Weights of a small multi-label audio tagger.
Model: 2.93M parameters, log mel input, arch mobilenet_v2, activation gelu, depths [3, 3, 3], widths [192, 192, 192].
Training: muon at rate 0.003, 5800 steps, batches of 256.
Data: 39062 training examples, 38.0 epochs.
Rows from block 2, named by matrix and row number. Each number is 128 + 24 x the weight over its row's rms, rounded and kept within 0 to 255. All counts start at 0. Numbers have three digits each. After the name is the row's rms in percent of the matrix's.
# convs2: project pointwise conv (model.blocks.2.convs.2.weight, 192x768x1), inputs 640-767
convs2.56 104:095079108149121136113097124098122158065156144147133131141093121136149133145114096120124181133169075125075158120136133156153106101154134136152137129152180106134136111089088091127169157177116117165115122117110142135184118114120129096128135139082115186133128127139116108144142151090116099155144145141146151115094139145099153121154083148118141124164142114121114109143118095112138098163106
convs2.57 104:128145104123110133113096080177104158149111140110164158134131099103111107099173141119121125107108113108142135130141149138179186142116131103162125125123068107129134145089164155117125076145163175104121135110066094116097126107107108140136131107121133110107140158125134131113108133141118100117146149167123087168128127126092132160118120173137104112135120114118161122127102129101140162166151
convs2.58 101:126124130096138138178133139119129122123084119089102153116096112153126144123074129152130094096101147122105118143162108186127071130095166129091164138130145149144136141116110102151144162093114147119184117128120112124119123208109124105150116138134146085160125140155147182102193159135153134129143102129067084122132119136147149139151165095121158124129129150152119147131134104150095152113134
convs2.59 097:105113129103099108133152166177089144102117059078137040091124139135109153151088152128120102127124145118076126113116141138175093133112145135143119161060142128152115117165114103172118110153128150132159089097133148161132110124135125106102154136180098116130187158135141124131088102122114107164118090125126114123048112101166109104079104131115123122144142125113164129120125104122137135052165
convs2.60 095:100103115113119154134131101144101147088104105128127132182148102125139113104123127130117118125153125115149127105131128087141097156120143117099122097151124095150138104159101075121157106162115168163161144140137151126120100137134215133156146117147111136129058126146132128129123098090144159150137138153110075117134151135118126130110157162128141134151160101121123121125136119103109156128125
convs2.61 102:121158142122131108188172179126148139112079120100138161152126102115107134163117132102169096132164138107139139150126128114140160139109133143079125139161167181154144114155108152148141110165144106135158138113095074109114141115109090122142126154161185112175113115144122123103093153106142062098110077149114140132138118150103174133139140101131141145144128138132109121123163152109093144088125
convs2.62 108:149138177160103127134132084059111118153105136063128148106161100132126093092118121116131159153106116146173157084080126085119177141093134129102125135114124102124112133121158125133161051123106104131106160141127131146119123166161112133119135136160142134118107121127111122119096121103096153139131128130161163161152132125148110120109060100144134119091133130138181115102098142147131120128156
convs2.63 102:115142125164109136169106122126115085135125164106125082150123160118140164149155115140131129113173130079106125110127098105100171129126140121123137120120074152136139163117112114124117042048122163080106157167104156144158129098132147169149125143125088131115072117138124151167136153067118124143142129140079063197120145146136105106127082082108126156109113126126145145150102152089131171116125
convs2.64 097:119151125147146144106113114087113107131098120073142128157126138141132122114073121122132103147130147095148143101119144127123129139134134136109121116125145153120102167112142157091139153117161101142146074097093129137103132141137145138083147104158117150106108136108098149129137145115134255135156143124121147132130130141136155151139137148134118115129158139106145132125143112146124113148103
convs2.65 104:158134124143122124145129154132203143080101102148124140144132137123126132127118136111114104099120157155114097098172109126189155117174123136088124133117096136117129113184132179139120131156135134123196083124150184141084155121156178117117121147140146121155119084123154110134155109101136097164114112139058144093149152134120126091135094175114117148124191113134117100137134133139164147146176
convs2.66 097:134158151128107132145155150171142159087167108110131160149135092142097081147140136131134137124144160131119175097139152151160156112132111148150130109152143127136119113085088145096081182124133117109132127121111064113141137085143160108139101126134112140151114149152127111120091124138124164148106148099118115098150122118105112100098136098135113129127138113125121134152137136128138137063151
convs2.67 094:131119109111133153157089160141157150125144194111144108089110159121114111128146076106143136139146122098144135057159101129141085103131133141070131177160150168144156112139161121142140120101116124106155123119090103107114109152127079116088131119152142151121118123130094164140127107173125093101123142134127132131134121191158106122136059103142130117121099138159149101143153117154173141133103
convs2.68 099:107113107112158117133079147100132100164141121143112142133104136124108117148146118122120139131159135153135087141160130099105151108140095096110149169194132114086139142185120162120117106136086156129121142085125127099178139059112120158104138141104127102148120116138132145109092122143120145127109182153124106100122120094104126141131193147140114133150135113129129129092153100154120132155137
convs2.69 095:128138135133118123115113116156107125154133129095132168144136106168110160154126145122117110126122126134160089153100076154092125153113132132078104176139129161117144141156122137146177127129135107127125133139141160118121134175114141119093154093207141102092146097127114058159118147154105144066135174114143114145133150094137135088098105156145151137107153122121126122106091157105148126129109
convs2.70 099:121104136109142124112128148133128151145163123150137156120108122126105072128126128125108120119115140141093122190162143146168106141099130134125137170135140140119148129138132131171127206092145125123103120100127126129144151130124096114163145085103115135127147107144112130157133134160120135118151147129090117175149114063170162117099173131136136145099092124114139114128060188149134103177128
convs2.71 103:140146115098144141114192181150150131101124148125093092080112137116144137123143135124091177132118143134083151117074128115105119116118114109136115091119082130114135129131112087104145135105130107139140133146171126145103156156130139131110141139138125145115089152133105157122126145144153174141091151130149102117138153149133162132133164128129116126168129151132149130129178075148124111093090
convs2.72 099:121117137135136116161127125081159150121130149172134175116191078114150136099055150150165156131158139143160176164123147130138135120144119131093132078129116164147128119092120108145165132138134137128136145141111093122119097075133106097178121101140094085158115126112170084088097097105119128172142171133137143091074160153146112179160147150119134155129163141154138120105129128117131146081094
convs2.73 099:128134150148152133163113141075145077150147141121131071153162182129145147118110159115113118135113140119142133140150134122156142130138148112065133094087072179136124132107159124123138116107126140112189142168164092118113096147133138193169124132124169105120123111133158122108128110184107107164148132110099128172138095096154102094116135159138118133145147152127146144103137139130129159161124
convs2.74 101:133106109104138132132151104129124181129077103147131144159124125110111105093162149118171117128160151116182136142138139165135089113086123143131116137174128061125108139138149086136121093120142110124187102116082074140127109129125182116088138117132151129146159110113112124115141145144142021122123103123097159147138136117127087107131112114136098116135117119134115104139107090149137148078153
convs2.75 098:123148125114125135131131168153137131099139129150147129141157108132092099180137134131127150142102115125129125118122146148139090125123093144125127124075171105122119122168149137152136124151147163130128095094149105119131123107122093121150109163164148128150147151144142137144093166169156158094090150143126132093162114133062135151118106106142122105118130145128109110137184133100144162131150
convs2.76 106:111119093107144150141142144067109114132206103128138139128148132128136126144114103143120136126133143118071124121079105153100137136139136107168143114090124160115128133178163121120113156037113152123122117146150145145115127130136133125098092093138110109116084112124091102152164129144155135128171145142108137123112120125128150125091153173127173140116128118164115114123154169151144113149105
convs2.77 101:129099131115158140119158124179088140126157123126146099085157144115117151074086132123179125150174117152116146129142122153114135134151079149145095142136192104136142114150157075092109119135101133135105133143163151105094104148132153110130114165114144108145096144117119128122141151062126130093150194164126153147111110152153102070135104092135128159136153142128141143110107133142111118109136
convs2.78 096:127135116119119099143135147156125105109156147124134132128066129126148123169116143136129156147133140131124124137185132120135119139100124080134143136172104081105128114131160103128160167108132125118116109100142081123143138099132139146110111186149151134138157113139121080177124189087131129099133175150144156121135148124134117168125136137129121129144136145138128128152159155079165135077125
convs2.79 099:121106125145134128122161202136124150171113139092123118167115134104132129139173116124114177141143111090162133111177112120158100150159145127102112095122151164114119124137132136119126097142150144133151094103113168123093142145128146105115169110096173138171102131142137112128147138108125105142149123108138132139130145129128116130107080175110138127142139099125145146113137123148131138104129
convs2.80 101:104125136127130136098146175135113137137091150113144095127141151132109131145172141127115100140084113120153089170174099148092059149153163152161135176165134143098120125099101076104139117168091138112194118103111168120106107140168116133102123130139122149152119120176129105125178111111114101126161167115095090129117122094094107056142091145123158150153131145109128162133157118123157131181141
convs2.81 100:116140119110142123085096099127117112102126098084117094122089169126133169081176138115157119123138125108114107143126134126142106119123147141199128145140109107132112117083123086115140155101124157141111133174112145131074120136104085094132141128114146151111134135104129149172135131156138079131132092132133126183105125154056129135122181113139141143123108148136105083095143136148124149128072
convs2.82 100:109140133141137111121134121127110125134058172118171134140135109139135141157089139111123131112130116099067078076088139093104148154135145118099118131108141159117167109131132139105151175181177185123122142110115110121092107125112147176063127117128102097100169153136158076104142118122108096132140126140151158104091093136144168095105141127120145125123156131128137118125146099122115145131138
convs2.83 098:112123139120089132105137119152166173141117134121116148130135134133137137138104124162121093112116138118129147108142144119119077116128137154190079125110167111144130158149120134096136131141110143146103148150168124129133101140143149106073141143122119146154145148107159092121139152133108078158076131124155140139160101077151107146144112138109117144145148135113119128140145090119126146141145
convs2.84 100:132134108100136117124135129142137122138210136168128181146139130122141098095075120101174107142131134125128152064123092183125102134144107106184111165112110126120146139107147129147120134170143120145120118112138159130111120130092137138129119107123080125124101131090109091110135140109138129121162085126109152112123118101115102093170092157135180117111117124135184127118126166079140153123133
convs2.85 096:131142101164101146107158141127099158167122094148127142167136121108118154130111147112147077146101125159084120135157136155123128144103151132153131131095112120156110126082125110132120141124136143131115128119165101124156112153156082082156199125156105140111107114114114136122110130134146124162139119128116076073153094141122092102132138085139186109097130137115080110123104100137145161120097
convs2.86 098:133114140157102113145118132101124141145125150132142082153115129119155157136111125148137133113146118113143113073096081168158100143136137126094153145110112104129129145111110087171142092151059137164106167149146171177113157125110083166127149119144170143109170122084147116122099130149136218096110101109117158140119134121168134161103130026124116113147115110150090160143124132115145133098121
convs2.87 100:141147098102111123123168133118129176122133119163133147116138095127126125161133159126134141112099151165122106163157128108118144137138184127097150072161120115129166108113151111111094154150114154110140128081098173118152132140125133111069149103133139112113099124109144143137125137072145102091117094118107130109129159114134144116115145090129136098138082133131126111108136072120159167074160
convs2.88 103:143146134135139114120172125143078146128201129155109122145117118149124134109132111115156157108117107098102113098116124159107136103149121103138143135098098097145119119115132123153146119136097114119140156146092150125129144193156107114192143130080152116135211107118129156124155122171189221111133167118123132160166152091159166096086172095123142109132115077123123132077141149182144119176114
convs2.89 101:129152150150154178178125105128111145155126118126126118127141115132116152103089157122140102169135119093119135129107118123125196139110093159172107141111067114114121148134128143128098126121116099132102144111109157127087126151112146103139122133150113141120107116125113157146091108165141092107122116126143167134151150075077158150124119179120125120118103092165122107138157124127118129106150
convs2.90 097:134120103130133121120125156150136089151078150111121097173142140138153188124192162139107160147160119081119119211114154164160145135145099148115112098136122142151122145139138120102134128142116144168123122104121174128131159111138184081087108142160079071149099115138123138129178164120120111137093091155119150126134132164161076171121127151107147091124170120099140144138113105145066149160146
convs2.91 102:121128123132134129150136137140122082110125128129106167154131110144129139127160120158087164125159119113114112121122115118157134138146127160124138174108087085135100125144118161140121088063138132115138135114143145132104148108121157098124115130180115150144174129130109110162100082186170051136159125105111148102149103123120123112136114133103123122141093147149160142128151123119176124124119
convs2.92 105:131098151150135149109125132130129151051164110125132111134148097132108148164086132109093138154066079139163104138123137124146082095116111162112116150128155130120130155138165114118093169106150124117175114159125139120160139139137141075122152079160109132076110152107154105115107146129093125165111163117183168141107119108132138121106115116140130122113109141150134104092113106140152138150143
convs2.93 099:096134084126130160135138152148130109089107132129120144148151172115119113154132117128098181145102152127126131149132152152118155122101109110140109175145139126128131126116124099143170107116161134136132099137129112122076118167113094129124154140106145138110132112150130130121126135061115092145134119154119140139111100158069121143087138116132127099130135100125117113127065145091175131139095
convs2.94 101:133108160152145127151114138149159172111124170127119174152153138138183090150143148105096114149120107103108113098100123119111135113148090145100103137112143160130103125142117158079152125120132095097152146150118119138130119110122082125095148119084079126144128115169143105111170166112118115148153184126105199122144140157130155126122131124134124142120139132138098119128098123133104129066102
convs2.95 095:120105101108130125070137147162151166117134162164122136103158146104140134128196128119113149149188122154106105188168142124087091113140135150109112118151165184125142106120138154123111107119165156097164120164110136124107117102102129102099135148118126095108167126128097148178129086190154131125133176108176092145114125094144109152158129132129129142109156138135117140142171106137119142145156
convs2.96 102:118128142115131114134138116083134129135136166117096146139103152129151111104137137149082090115163124153078151151096158143164132128174131100115133152108143096128116115158065157103142112109129164122134140128145131111109117093134161130143146159139123104128171113093121072174164152159122102132158079161133156132194147136108153091186110116145132138118127137124133128137112106159137168140145
convs2.97 100:101122113150108138089146126135082129147107123132129084137096145136108146110085118139104089120109178154130128059140140151181137113095138119113137150115134094149129083123124101124114118088126145150202133183156124135098128112135156101083156152175119145133095132136127100124159067129113127125127098128163086125127143147126157142153096103140120128137142128122140127105116116103087136137124
convs2.98 101:124132120093103158111113114142143141145137120132140116117135109135112141122136106182125165122161154162126120144092148112181144131154141132134128144113134182110112160155176136117110160126155144135130111105095100121101141122122163124126144125158100146120146157169158103118122103150117080146160127121155145125132138136091125116107140126110084118140112148149159114116129124167126121069141
convs2.99 101:156148157155093142131145152135098123117148139135131171120152133133141138163129136123090091123165127110137134149135164123183161118117096124128123185127063121131109104129122098109101143137119139129094130114143146144091139118089099130099104158109116110129115106148123134104097138109133106108094146126119092113114139128126160126114108109111158104131163131130125132089120121164174131150083
convs2.100 100:130126098134145138149127168157154077129124158138116142121088132121148155146154130117162103154096136120145139139047144133106097149153116147104130176109177117131136127104153099158101096144110088137124109141163145116110114144145128121061163113112114135113161153110119169126151098145077017132123105146138079110153135182087146171103120087115154156111145111148155121155129071140120130135110
convs2.101 097:139105136111119127140177123126102161117153134165139121147135136138125119135090094132134131115146092146104138142075108122117105109089104132126147148093095150133118112175117102099131103101140136124152139154092098142116141138107119148090131100130138080130108114127110135132141179081124132104134121120112124155171127113117152152115165113121123109137128121108124164113128135194096136126180
convs2.102 099:149137115152129142155146134142104140137111143126116097071139109123138055092102108162118136115149132143109152153133129157112112141094131139097119125128099117131140118110087149162118142079146127125066132131097134134146119108124139125128108160098122118166135161123139123144138125103132153074100144107137099160102126101144141127151149084145110148140093162123118127124129124114127154144133
convs2.103 103:120116102117096145164107114128134121100126151129124117149174154130159117075109134104122134125121127109122116147119127121123144133156152114127125136113127145112150145127131112065143085140160159115114153169122184118118107118147164129130146128111161118117105124134121104084156089118092112131153167138136122140089135139096157119100120130121102129133139149138129133167098132191129124104139
convs2.104 099:127099145180108128128086134104140117135164111124113074131106141123157139136154139128130147134123123152111099153142121122080112111113096131166114161101116173182112130155089137089137098132156142161132126123136102110106135118124111112155113106134152147109185109104142089124143127123165185102144152141129074167154130135143173162133145169117134150123099138126122126144157140170134182146123
convs2.105 105:134112125088126114158130089135128087144138145131115160165149152135144143082104102128109116157154073108132144119139129111155115145153102124145134089161143127102147131122129049121144154098124150122174159170141122128136135099143149111124123133143148136178151107143136106135175118103138194133139083110138094110160115131139122146136134117137165126119143153128158110153129148092111140148122
convs2.106 102:128116117119117107158129144107098155125132113117096189153163132149159124088116114116140112129202147171124168130120099106135085112117176115071141144101124167153121100153146119159118143160139147119116118148132189129096122142149174133127140107137144127108078140116134124124118155105114094131135124142124136113110118154130146118132103152126159126126146122116128135117191153089176112105137
convs2.107 098:118112111115153111077089132125105113126128150144135124140114164125148071122145125128147148144150138123129148095097111148125142116138153127111113125063146127104122100132126118124126109108102111120131109144121166128088122139151101149155142140099134124150107129165117071111123139115155122152132158128129105140176113155113153122131126091151148138123146145128103121147130097136118106168144
convs2.108 104:127105153080095141160137128119163103174158082131112145085118107099098067150104138121110116082066139145134095148108123183087161146128091145143100110122147094122136168115130147144115126113108168132136149127128109116155110144115128102161113093165173112100092162096141119116110116161148150126134114116140170151177149097179155141095134129114168162163124139149140135104138137141104116147169
convs2.109 100:111146104166099132116140121103128143136129132162114078102124143115121141096167162138136095148159120096138142088118158128122134103112138133097129129154139180160129157121124128127144114115072186131119140154113121116160102136179175136151179089139138135125148122122131124127137094186155136136106109110125127116122116083132136138155154128137157135171109136116113101106128129103138144126112
convs2.110 098:120135151161142160138091145119174123137121102100158152094134102122122160139157151108144101124122127147119083121138150104158173131127119142055119107095177108146140156071134162105130176155129143111119129124130089118107140154134090137158126121106124106140066118089160176111193150124126158096151102133109181129122121117121109173143137068131129114162093147101111149134168146122107140110097
convs2.111 095:134131091083167105132106143145113128124098120102151113152108100127122151149166099104122115117153093108141127129138116152173172115090136116120115135152114119111096119128106118139153130142081114131108115100123149136100130133094102142158121097108163143129112143121135118124120117135126212135128108165128100108154122097147123135086131099141139135132163111135131147111097125088175117110118
convs2.112 101:141136104083100124075127099146150120137152149120126147143127119101095126164163134129130138118137111098106124142117114132095113126123138166170108138131127128155158116111157107091109168091124149150109117115141156118114129113088095110077139137095125097097077160136139156128073186100138068130102110115127124134104121118148168133116089157125163127129120133143136146110122139092172108112143
convs2.113 100:133140141137122124155091113102096144165133130167111114125165131116130140129132154143095095130142136118118092149100145136079125135130113084165134084141110146129140123139166171112134101171116125103153143125147165125098118091105128095137111113136140171095130127117140118129085112096152135089135134122157171110149120126133114108151135154144148123116141122149130110107186106139187134164094
convs2.114 099:126131127168114123107124099147112090124185165165110111101139122145144113137182117123128146127160146112098159146088136143125143124100168154135126113118093121135141147078096099135142142077131118153108126104172095145131145138120117136149116171127086074119179127113120125153180118207136141107168105135121120110114102111120162117164127141111133116130115123103102148134148170113116099145146
convs2.115 097:138111120117127111147136177160130143145144118104124128116175148131120129134126127138109140108117122130166104142161133111161140150113137137113143150147124156142130131145162158126137149091175108141126132131145167140162121104119167121143115134172140164159100153111129178116154144101142147107102121126151133132115118175173106132112132076125083124120150134150156138137110138099151123088142
convs2.116 097:120153121139120129111100124097081126151097142120116112145109115121132164128137145110104132123172129121107126093152119111132135086144152141100102158154132178110112138145088148107090152080142132105101133125152123128102114111146115121061127104136106166115181133136112123123157099162123029134129155137145090138108116098110116122117080132101120136128115136117135110136164108056158127142138
convs2.117 100:125142072150136130099138118065111113132080112138114130127154130128101122123148097145180089149178127103113124140125087130142149129115135109094120134157113076093142168161117108116121082177158149121107163178169111126135158158124122099137139141101083091151080110142115127079139110119139092102110185118147147159166107129127143159154153039117116128154126119164108074129181133126117108088098
convs2.118 102:121141124130144130149165111150104119104102193120151123109152137115136109114175130127126087130112144127100132098127113121114112130121145112100117127134114076113139121132096102096104147144136123140148129094076112135167118136150124096108121126179097094141177147126104162129158131136118110146190118137102122125161132125097162190153131124147122174118117137095125121142158117143040128129115
convs2.119 099:162110120104135132095152157134119138064133133093128129167185130149152106127141125129135157145101131144133119125136155131133146118094138121116128161087107149104124139128104057107141150090149112148126101126133202114116143124145108149122116142136092168131124121138120179107138123169082101118124125138126136094125116141130084144149108107125112094192121104084114138127128100138151115107099
convs2.120 102:134137140098118118107133139127155183110087133126157138123102123131120154124194124130134120125132113178073124145126129121143152132132137092160100159116129135154129139116099125139116141152104128124156157080126027100163142118127143137145143166108141186166174165160147128084165073196101158149112189112138051158072133147200146122129153131121160144118122131116106132161127101124133171107148
convs2.121 096:106159148146113130078102126104153122141079081099141158062147108139103143118159095113158090156115143132129127159139141121117115169120135120140114116105153143102151102135133083157122131125134140133148132150142171127164122114126124112136116115118131048098123108105141151148134178101113099117172134100144125084161150167100171145191094154141167124108138153150109122121134111069112132140159
convs2.122 098:133146103142146139143129062130086135169156145125103180109155127126120141069180122134159122139093117106152123132131118132124093152117184125173122134128150194128126143085157084136116128113121106108099108164130147113151112239142129084139126094087073134107055142119096152098103184075119150131147134141119140147073126130149103096106119126116163145119148132109171119114106153143146156105137
convs2.123 096:155115140197124132125132090154150118145104135091151106089124113114124127076157134130161114108098124142112123122144116086084167149114111112099115164193147203121089118073148159102102127181141102095141101166147114103122129154127138142106112135105137151125131133131091136183174129112130089133162128157150148103161127162099166145147211148128140170160125133106140145138148163141108145142123
convs2.124 100:159169130087114131144082110163169063093148144105140161156115136144150123141132138121093164140110124131123086181137141118117113118190118127099169156130119129132100139146157103151105144115113123131165154072109127117112109099115117108088112096139135155119131155133135108135115122113136059134131121131118074106103119139123134087112130094115126100098127112147165118135139108053096139140132
convs2.125 109:118100136148132129141172138136115117087122126079136143108128093117107175135133092122095132133169178166091116183107132146153110094158113104166117137117136138129148107126136069137123121206117102158107131149119214099152138119127100142163098162075147140180208093132082129114114131139114113123130196133122156138150118147145131118115087124127118143097129129085129133099134104145120100163086
convs2.126 099:139135127152103112137156141132066158087174112165120129098125138117139132156087114133147146148150105096116165115169139143167115116117105142083123148131134102147116127144090124149124113113140122140107137137160127119123131117141105104098137154097177139138178150162184170143128112154133083154133121116142122113140133143124136151155154071124102143153090151164129127114135108124090144127132
convs2.127 099:094132130164126112112144074117120115108086138136140193138114131118121166106145131111166101139139140163119138108121129101120110126112135132100149100134126203123155130192135106108151147128129145153125110130157152118093141154145127124082099178109111118152134128119136113105143144137105134149140167129165110135043126080081156145160131091150162145105127170146096142124096128136120123087106
convs2.128 101:133119144136127117151133105101143118159149103103139063083171115121115123094132163149142127155111116138167171134104158132139136141132132138136111167160111112150120106141141144142153113098096170114140154119158107137078114122133122138138171121131155141140122115157129120097150137134113128133127136126139115116145136168115139106135171127121143118187170142137150130119113149102141140153099
convs2.129 103:143094144172151120159088131098141139153155119067117090125102121118157131150126153135140111128194162141125161113194135141149135126127139135120119110154133124193098128143103147138167114087103130123106154147185120102112114112169104151186132165152124134115136126123137145115118143126155173122097085136139120122165113119094138149135124092127166130132165114116117129125142170183150124100102
convs2.130 104:123129111135117127086156140064091127146145135125124148100154118148142128194055120124146137119140142108168093113152161165118157103128127143176129134138066112138103142128142154119174133101127146111183157124145091144137126123103105121148138122166176153122125125136127107136148145094135137128144129108108107223107118097117115149154135141123103166143140131140114119131142095153127111141155
convs2.131 098:119102129126123106102173137100128129114160093111129132154123137138131164150104138113104123141170153114128133133138116114154070142098095124110114140167128098130116112167109111128116132093118117105132150147128185124116153160125088132099128147156115187118140106134122113165130126180099112141077130114104147158108110120111149134086110114120149123119106131107097126125162119110143123132102
convs2.132 098:161121107136111131069128154107098161191087117122109149112087138125154117136143122144152152129122114125101132181138156111109147083124108118142116141143167124140120116180156137158146107134147150091115092135083133126103134126105116158076117138110095173172200132137106128137129163191138083124133199156127106137165134139111149111115135177117107161164121132133129109132149116125171102137175
convs2.133 095:101137122128171098138142145097124142121155172100131162143137152150153128123170089134103128133135135166180137130148130123153148117103123123143134119163128129155104154079158150108143057111111099135094129102099138120169178108146131139161171128133135168196176111132159113133112168150140092161143090117142133157127136107157153127142117113124134094127111168121151084158105113072114120069183
convs2.134 102:144107168116117112108144167121113125144155155106149122142072153114164114131108133130116097110188119159118127167125110144090125125122119127135126155118125176144151097187082114129144137113150135103125137143152131120110128131122037111119128149140138084142140094135115120150201119159115105146155130108110150111116120162115055108095081168118167130127154147102109139145133097137106133113123
convs2.135 098:104150151135119137145144110144108105138116117158132087147124130136127232102109101129117135154140142088084138119151120139113136121127140127109122134087167065106123150086147122164148129148090140098093143135128122147119120113141108119184161123122110140124113150138140140142148105089163119104162133102082134152150114105178128096137122097122116121099115137134107134130125119141124113146109
convs2.136 098:110142105115121139194119129095128132137140159124111191118155158151147138116123169130125130145145095130110162159150122122141156122116144136152141166143118149131112147180128159150138088133124138121137149102130178082090126180133109120158142144115119109136202120162121086150156123182117121104135146120114133138136109145143124158191132170120119153140132143152127125163124114120076111107098
convs2.137 102:152145151149130131141141200108129078060131165182140127156150140128129124196114125109124168161176120120074105109156124135100122111131065136170111138103166147126113133088157101104129137152147137122113161131118120133116108118143124142141111135133104107107163148121141134132144134185134165181153101126120119171113106142142146132115125105140140105127107168133136118124120108126087148112176
convs2.138 105:149105128113116137127111109123149154130134192124136147145120132135181123152163126105119168123156093087126145119134149096104090133096168154117165104102110108144137128157095146108130157117104127135116127107186166142121118150136124081149140147160125095145112133115130146136154135165074121126159100111169147114097105176121144114167091093100130127161142126156102122185106117110110153119153
convs2.139 100:113143108131156118117157099083153136185143144157123127109111122128153173085093115121167125141094155149125152093167135124088118132157177142155129143157119162104141134117150127132147120088157135129130112145116137106095135113133108121149158153152132110131245095142144167105101142133119115164117154149098135099104113173134139144145153097143109163119172102149104154135084130121139117183144
convs2.140 099:123125129107118131112094160083105110153137149134113133137122177158142118138183137109146126131110118125105097142160145143099147170142142119124131124131128137170119166130110159143094064154081119118088169120128112135155095162125129102143112124137125149107074141134117113106142133096110176123158108140127109118142083092154120142187168081158112099150107096091147128134086142153163123124086
convs2.141 104:143126130130131151128130161118153122097089139149108147120148135113118133137144151124121111130144142133072113156117186119111172156127130157137127127104115131121137135105129076103094168079164155167150101174124121124153138167125169140107125158149142136168210140134161174148127116156102156146172130121117128124118122104125126131136047178098125164138144132116122134124139113144120153054121
convs2.142 097:128153132075133120122126125084134140085127132147143206130106143132160191140085135116104146157138111107120138135079148146145066134108104132175140107090106117105113132128064099131121140163128099137112093096118113110131126144097137097112119123125115130143147121106149108143126154129163094170128096128155104135131112123157108140115166093117108150122123120102116088125145093133105144120125
convs2.143 099:134122125096136133157098091126113094118149107117121127167125138138135112107156119131134088119108167114123123120122110121190094145131126148060132147146143127145117085146122130098132103099073130114123122126121154108171108109170141075117104105128165099102121156116119145145108124116090153146140129134111139119177122163213110073140061119098137098137166105131125138138175113104122130100148
convs2.144 096:127113120122135153087119101156065121212082123159110141122156113114142091088113143140090141152163167147109117122095107092104117126069150110143135159101132105138104138075170120134158128095102130107123136165123136121132154122129112167133159166095120129141147146145097154145137119158151082123091114130119142209110132128135133105160128112121108129158101123123135135143090136138080134122147
convs2.145 098:131146133129147115115103075106135080096180145102117142127117156119184114111065123113126101130123144119160090134135161140109117108120142125126134119094106061131122123126103132124139187099122154109141135146123115148094116128157146133119140128106111108117147137118134114106173159151095068128145144140156140111053132109119113113132128064123124143157079157159129129116144137143099121110112
convs2.146 098:143106146127147103140106162158066165171145113115160129156122119142119142148164144110136173128121177113107134130136154123113105126106160127087106089105157126139122122130078146130097157122190096096115112111071086144105116087109139131093094109144153114109105113134115151098090149123104106131102161126108137121151143137167109113069098148140115132107128143115111144119154092084144137121115
convs2.147 096:127138141136132153133121140132146111126163126115115109094149170134153134210054147151137121129162121134154132076119113121129116149143111114092134129128100114123135128148134097130110121191178093130095134088144145137102155141118108157153129158113095097095161133107112116103121133136149175121141122114110168116103149112125106126131160080122136102117174128123126119134060111145144139182105
convs2.148 100:116126141120114112122138139126143135173093145159134067109104124126149163148105141136134101134176110169158101149133118139118099110145108154110148107121121113105129111144138071130115130111107097105119129086128167141105116130162124124098114177112096141166082129115123149158153109081149092092136149119141141125134130113160122148152145103119120134131084117157098141137092121141119099132125
convs2.149 099:141128168151125137146139102129096149138130102140143119090098122126109163143170160137118110104172122090153148151194174153125130126121147155155144152128154197146096123142131146141124058152097119105140091119166022118162151128128110155115145129161154099157158095125168105143128146131102149113129154144119107116124129113116115108123108121136116130145133139113141118143093098154129137106089
convs2.150 102:121117129121119139104125126059121146098118129100134080131086156149140144152094141113102147153152125154173138130099129079120118122109071140125137127105131126140150131115138147122125121165074117138147118160167165149088099101125153117136104149157098143142103131128120076092072157093118114117095185109169114114155130126115109133101142122149152117130096123138149116136160156156149148165150
convs2.151 100:136140158134082119153123125152106166124112148163131115081143132133145147134128150147153081105126146118104121090132105163117093163101162124179116132081126089152133110138101154166094212152113140141102128125144174139118113088077145109101128109107088079098078126124136129147114154101154081102124142116125197117099146134091113128128158148109135113125154122147129148149106122122126129078123
convs2.152 103:107144143092141149092142157118118174121149103119116085099088117155115133193158156137165119109094156125081113091145117157135156136149148151082126162142092107126122120161105114124084106135107111106119136125171174158122140102151100140114128124106116176135096105158102121089119146150101113142136130133146084176139118118117164097078163119131149121116118101139089105118127116172133131152116
convs2.153 098:116102133137115137146102151124121158140149131165131150137113135138127118177110080130116125118100177115090125117123120102163085119108100108125134113082051099097140097133143082126148119128135152120129121160152138153109121091118144127136136129196150133139148139116082094116105172149137117149105111136144152144156154092116149098139118072144123141134159134131118135098147113124110151118141
convs2.154 105:136148129154106135144133127099133106131125123077147126142143114115133120126182125116116162158130127104195113151055148137132168151134124151098093136124156136154151140093150091139127170096074148119140130119102161130103100131135140115140090112090129149127096126111103092181110135109159108079082136129104104157139140123140163110144163133139145165151104151108147111118130156100176093095145
convs2.155 102:124142142122112126140145157081128169157121129175143123121147154134142154149147136100127109152057118123134149177158124117125114099163113142143143093127163123088144099173152093129131141088130119171092129123141085140170144125137150144134095149133106098137079111109139136105146144135125127106133136121111118143172118122121115108170149127128132114143178118126160151187133112128092123144123
convs2.156 098:151134161088147117136185092105140086132171131126147107123176131118167158104131147121183118127102146109110121164126131120131140137111085125075137124124106109136126103079154152115095180130132103106127129122117189119094109094170128101154092136122151080127181118115127171054140059118106139183167145150138160149170119154127127116140151153122137153120112126103134111143117179166101124142138
convs2.157 101:138140148140127142123118145142095175139129134112150130141122168147134154135115138103111138133087153138178115118140130127129139131165218093106131040127143097129086143178141185105100150116124088107109156136133065155128124125114136144127118088118141116101124129097104161143105120174143120097093148174139131151113112147160133141119204114149123137128123135147146108144146141103174133112169
convs2.158 099:126125161133107134121120160097126164122105136108144160172115143124151178091193100106135153126145113130143141100128148102128133148161113141120119100093137205137104126111159187105144081130129136132085129119138097139108110105192149103092126121147177176113118097095124152095135140146097102142073139120126140139103114155177141105115133157134161112125156113144164105129102086143111162109140
convs2.159 101:123123159151095137079153122160140157127125114128129084133137122115147097119110131134103101128086112136184153074138151156128114139101148144144141122129132136114121134140114118144136128125130141113091120139160123136136141140104055125141117143089141135136113128129160067111155085134148100115078130146127100133125091118149142128142132084155137108145076124144138103137119155153092141154134
convs2.160 098:132118165141128127139084127134136098104177173159140142092173125119136129118074186137110123143112134088175140127118150109143144111149090144120105148126142120096112120160176174134129174149106141139119134147164107133171138145115145106135093133136168069086142125091166136176162148180142211138084115112112122068101156131139115147182139116133146122154136128112144141118091104127123150094123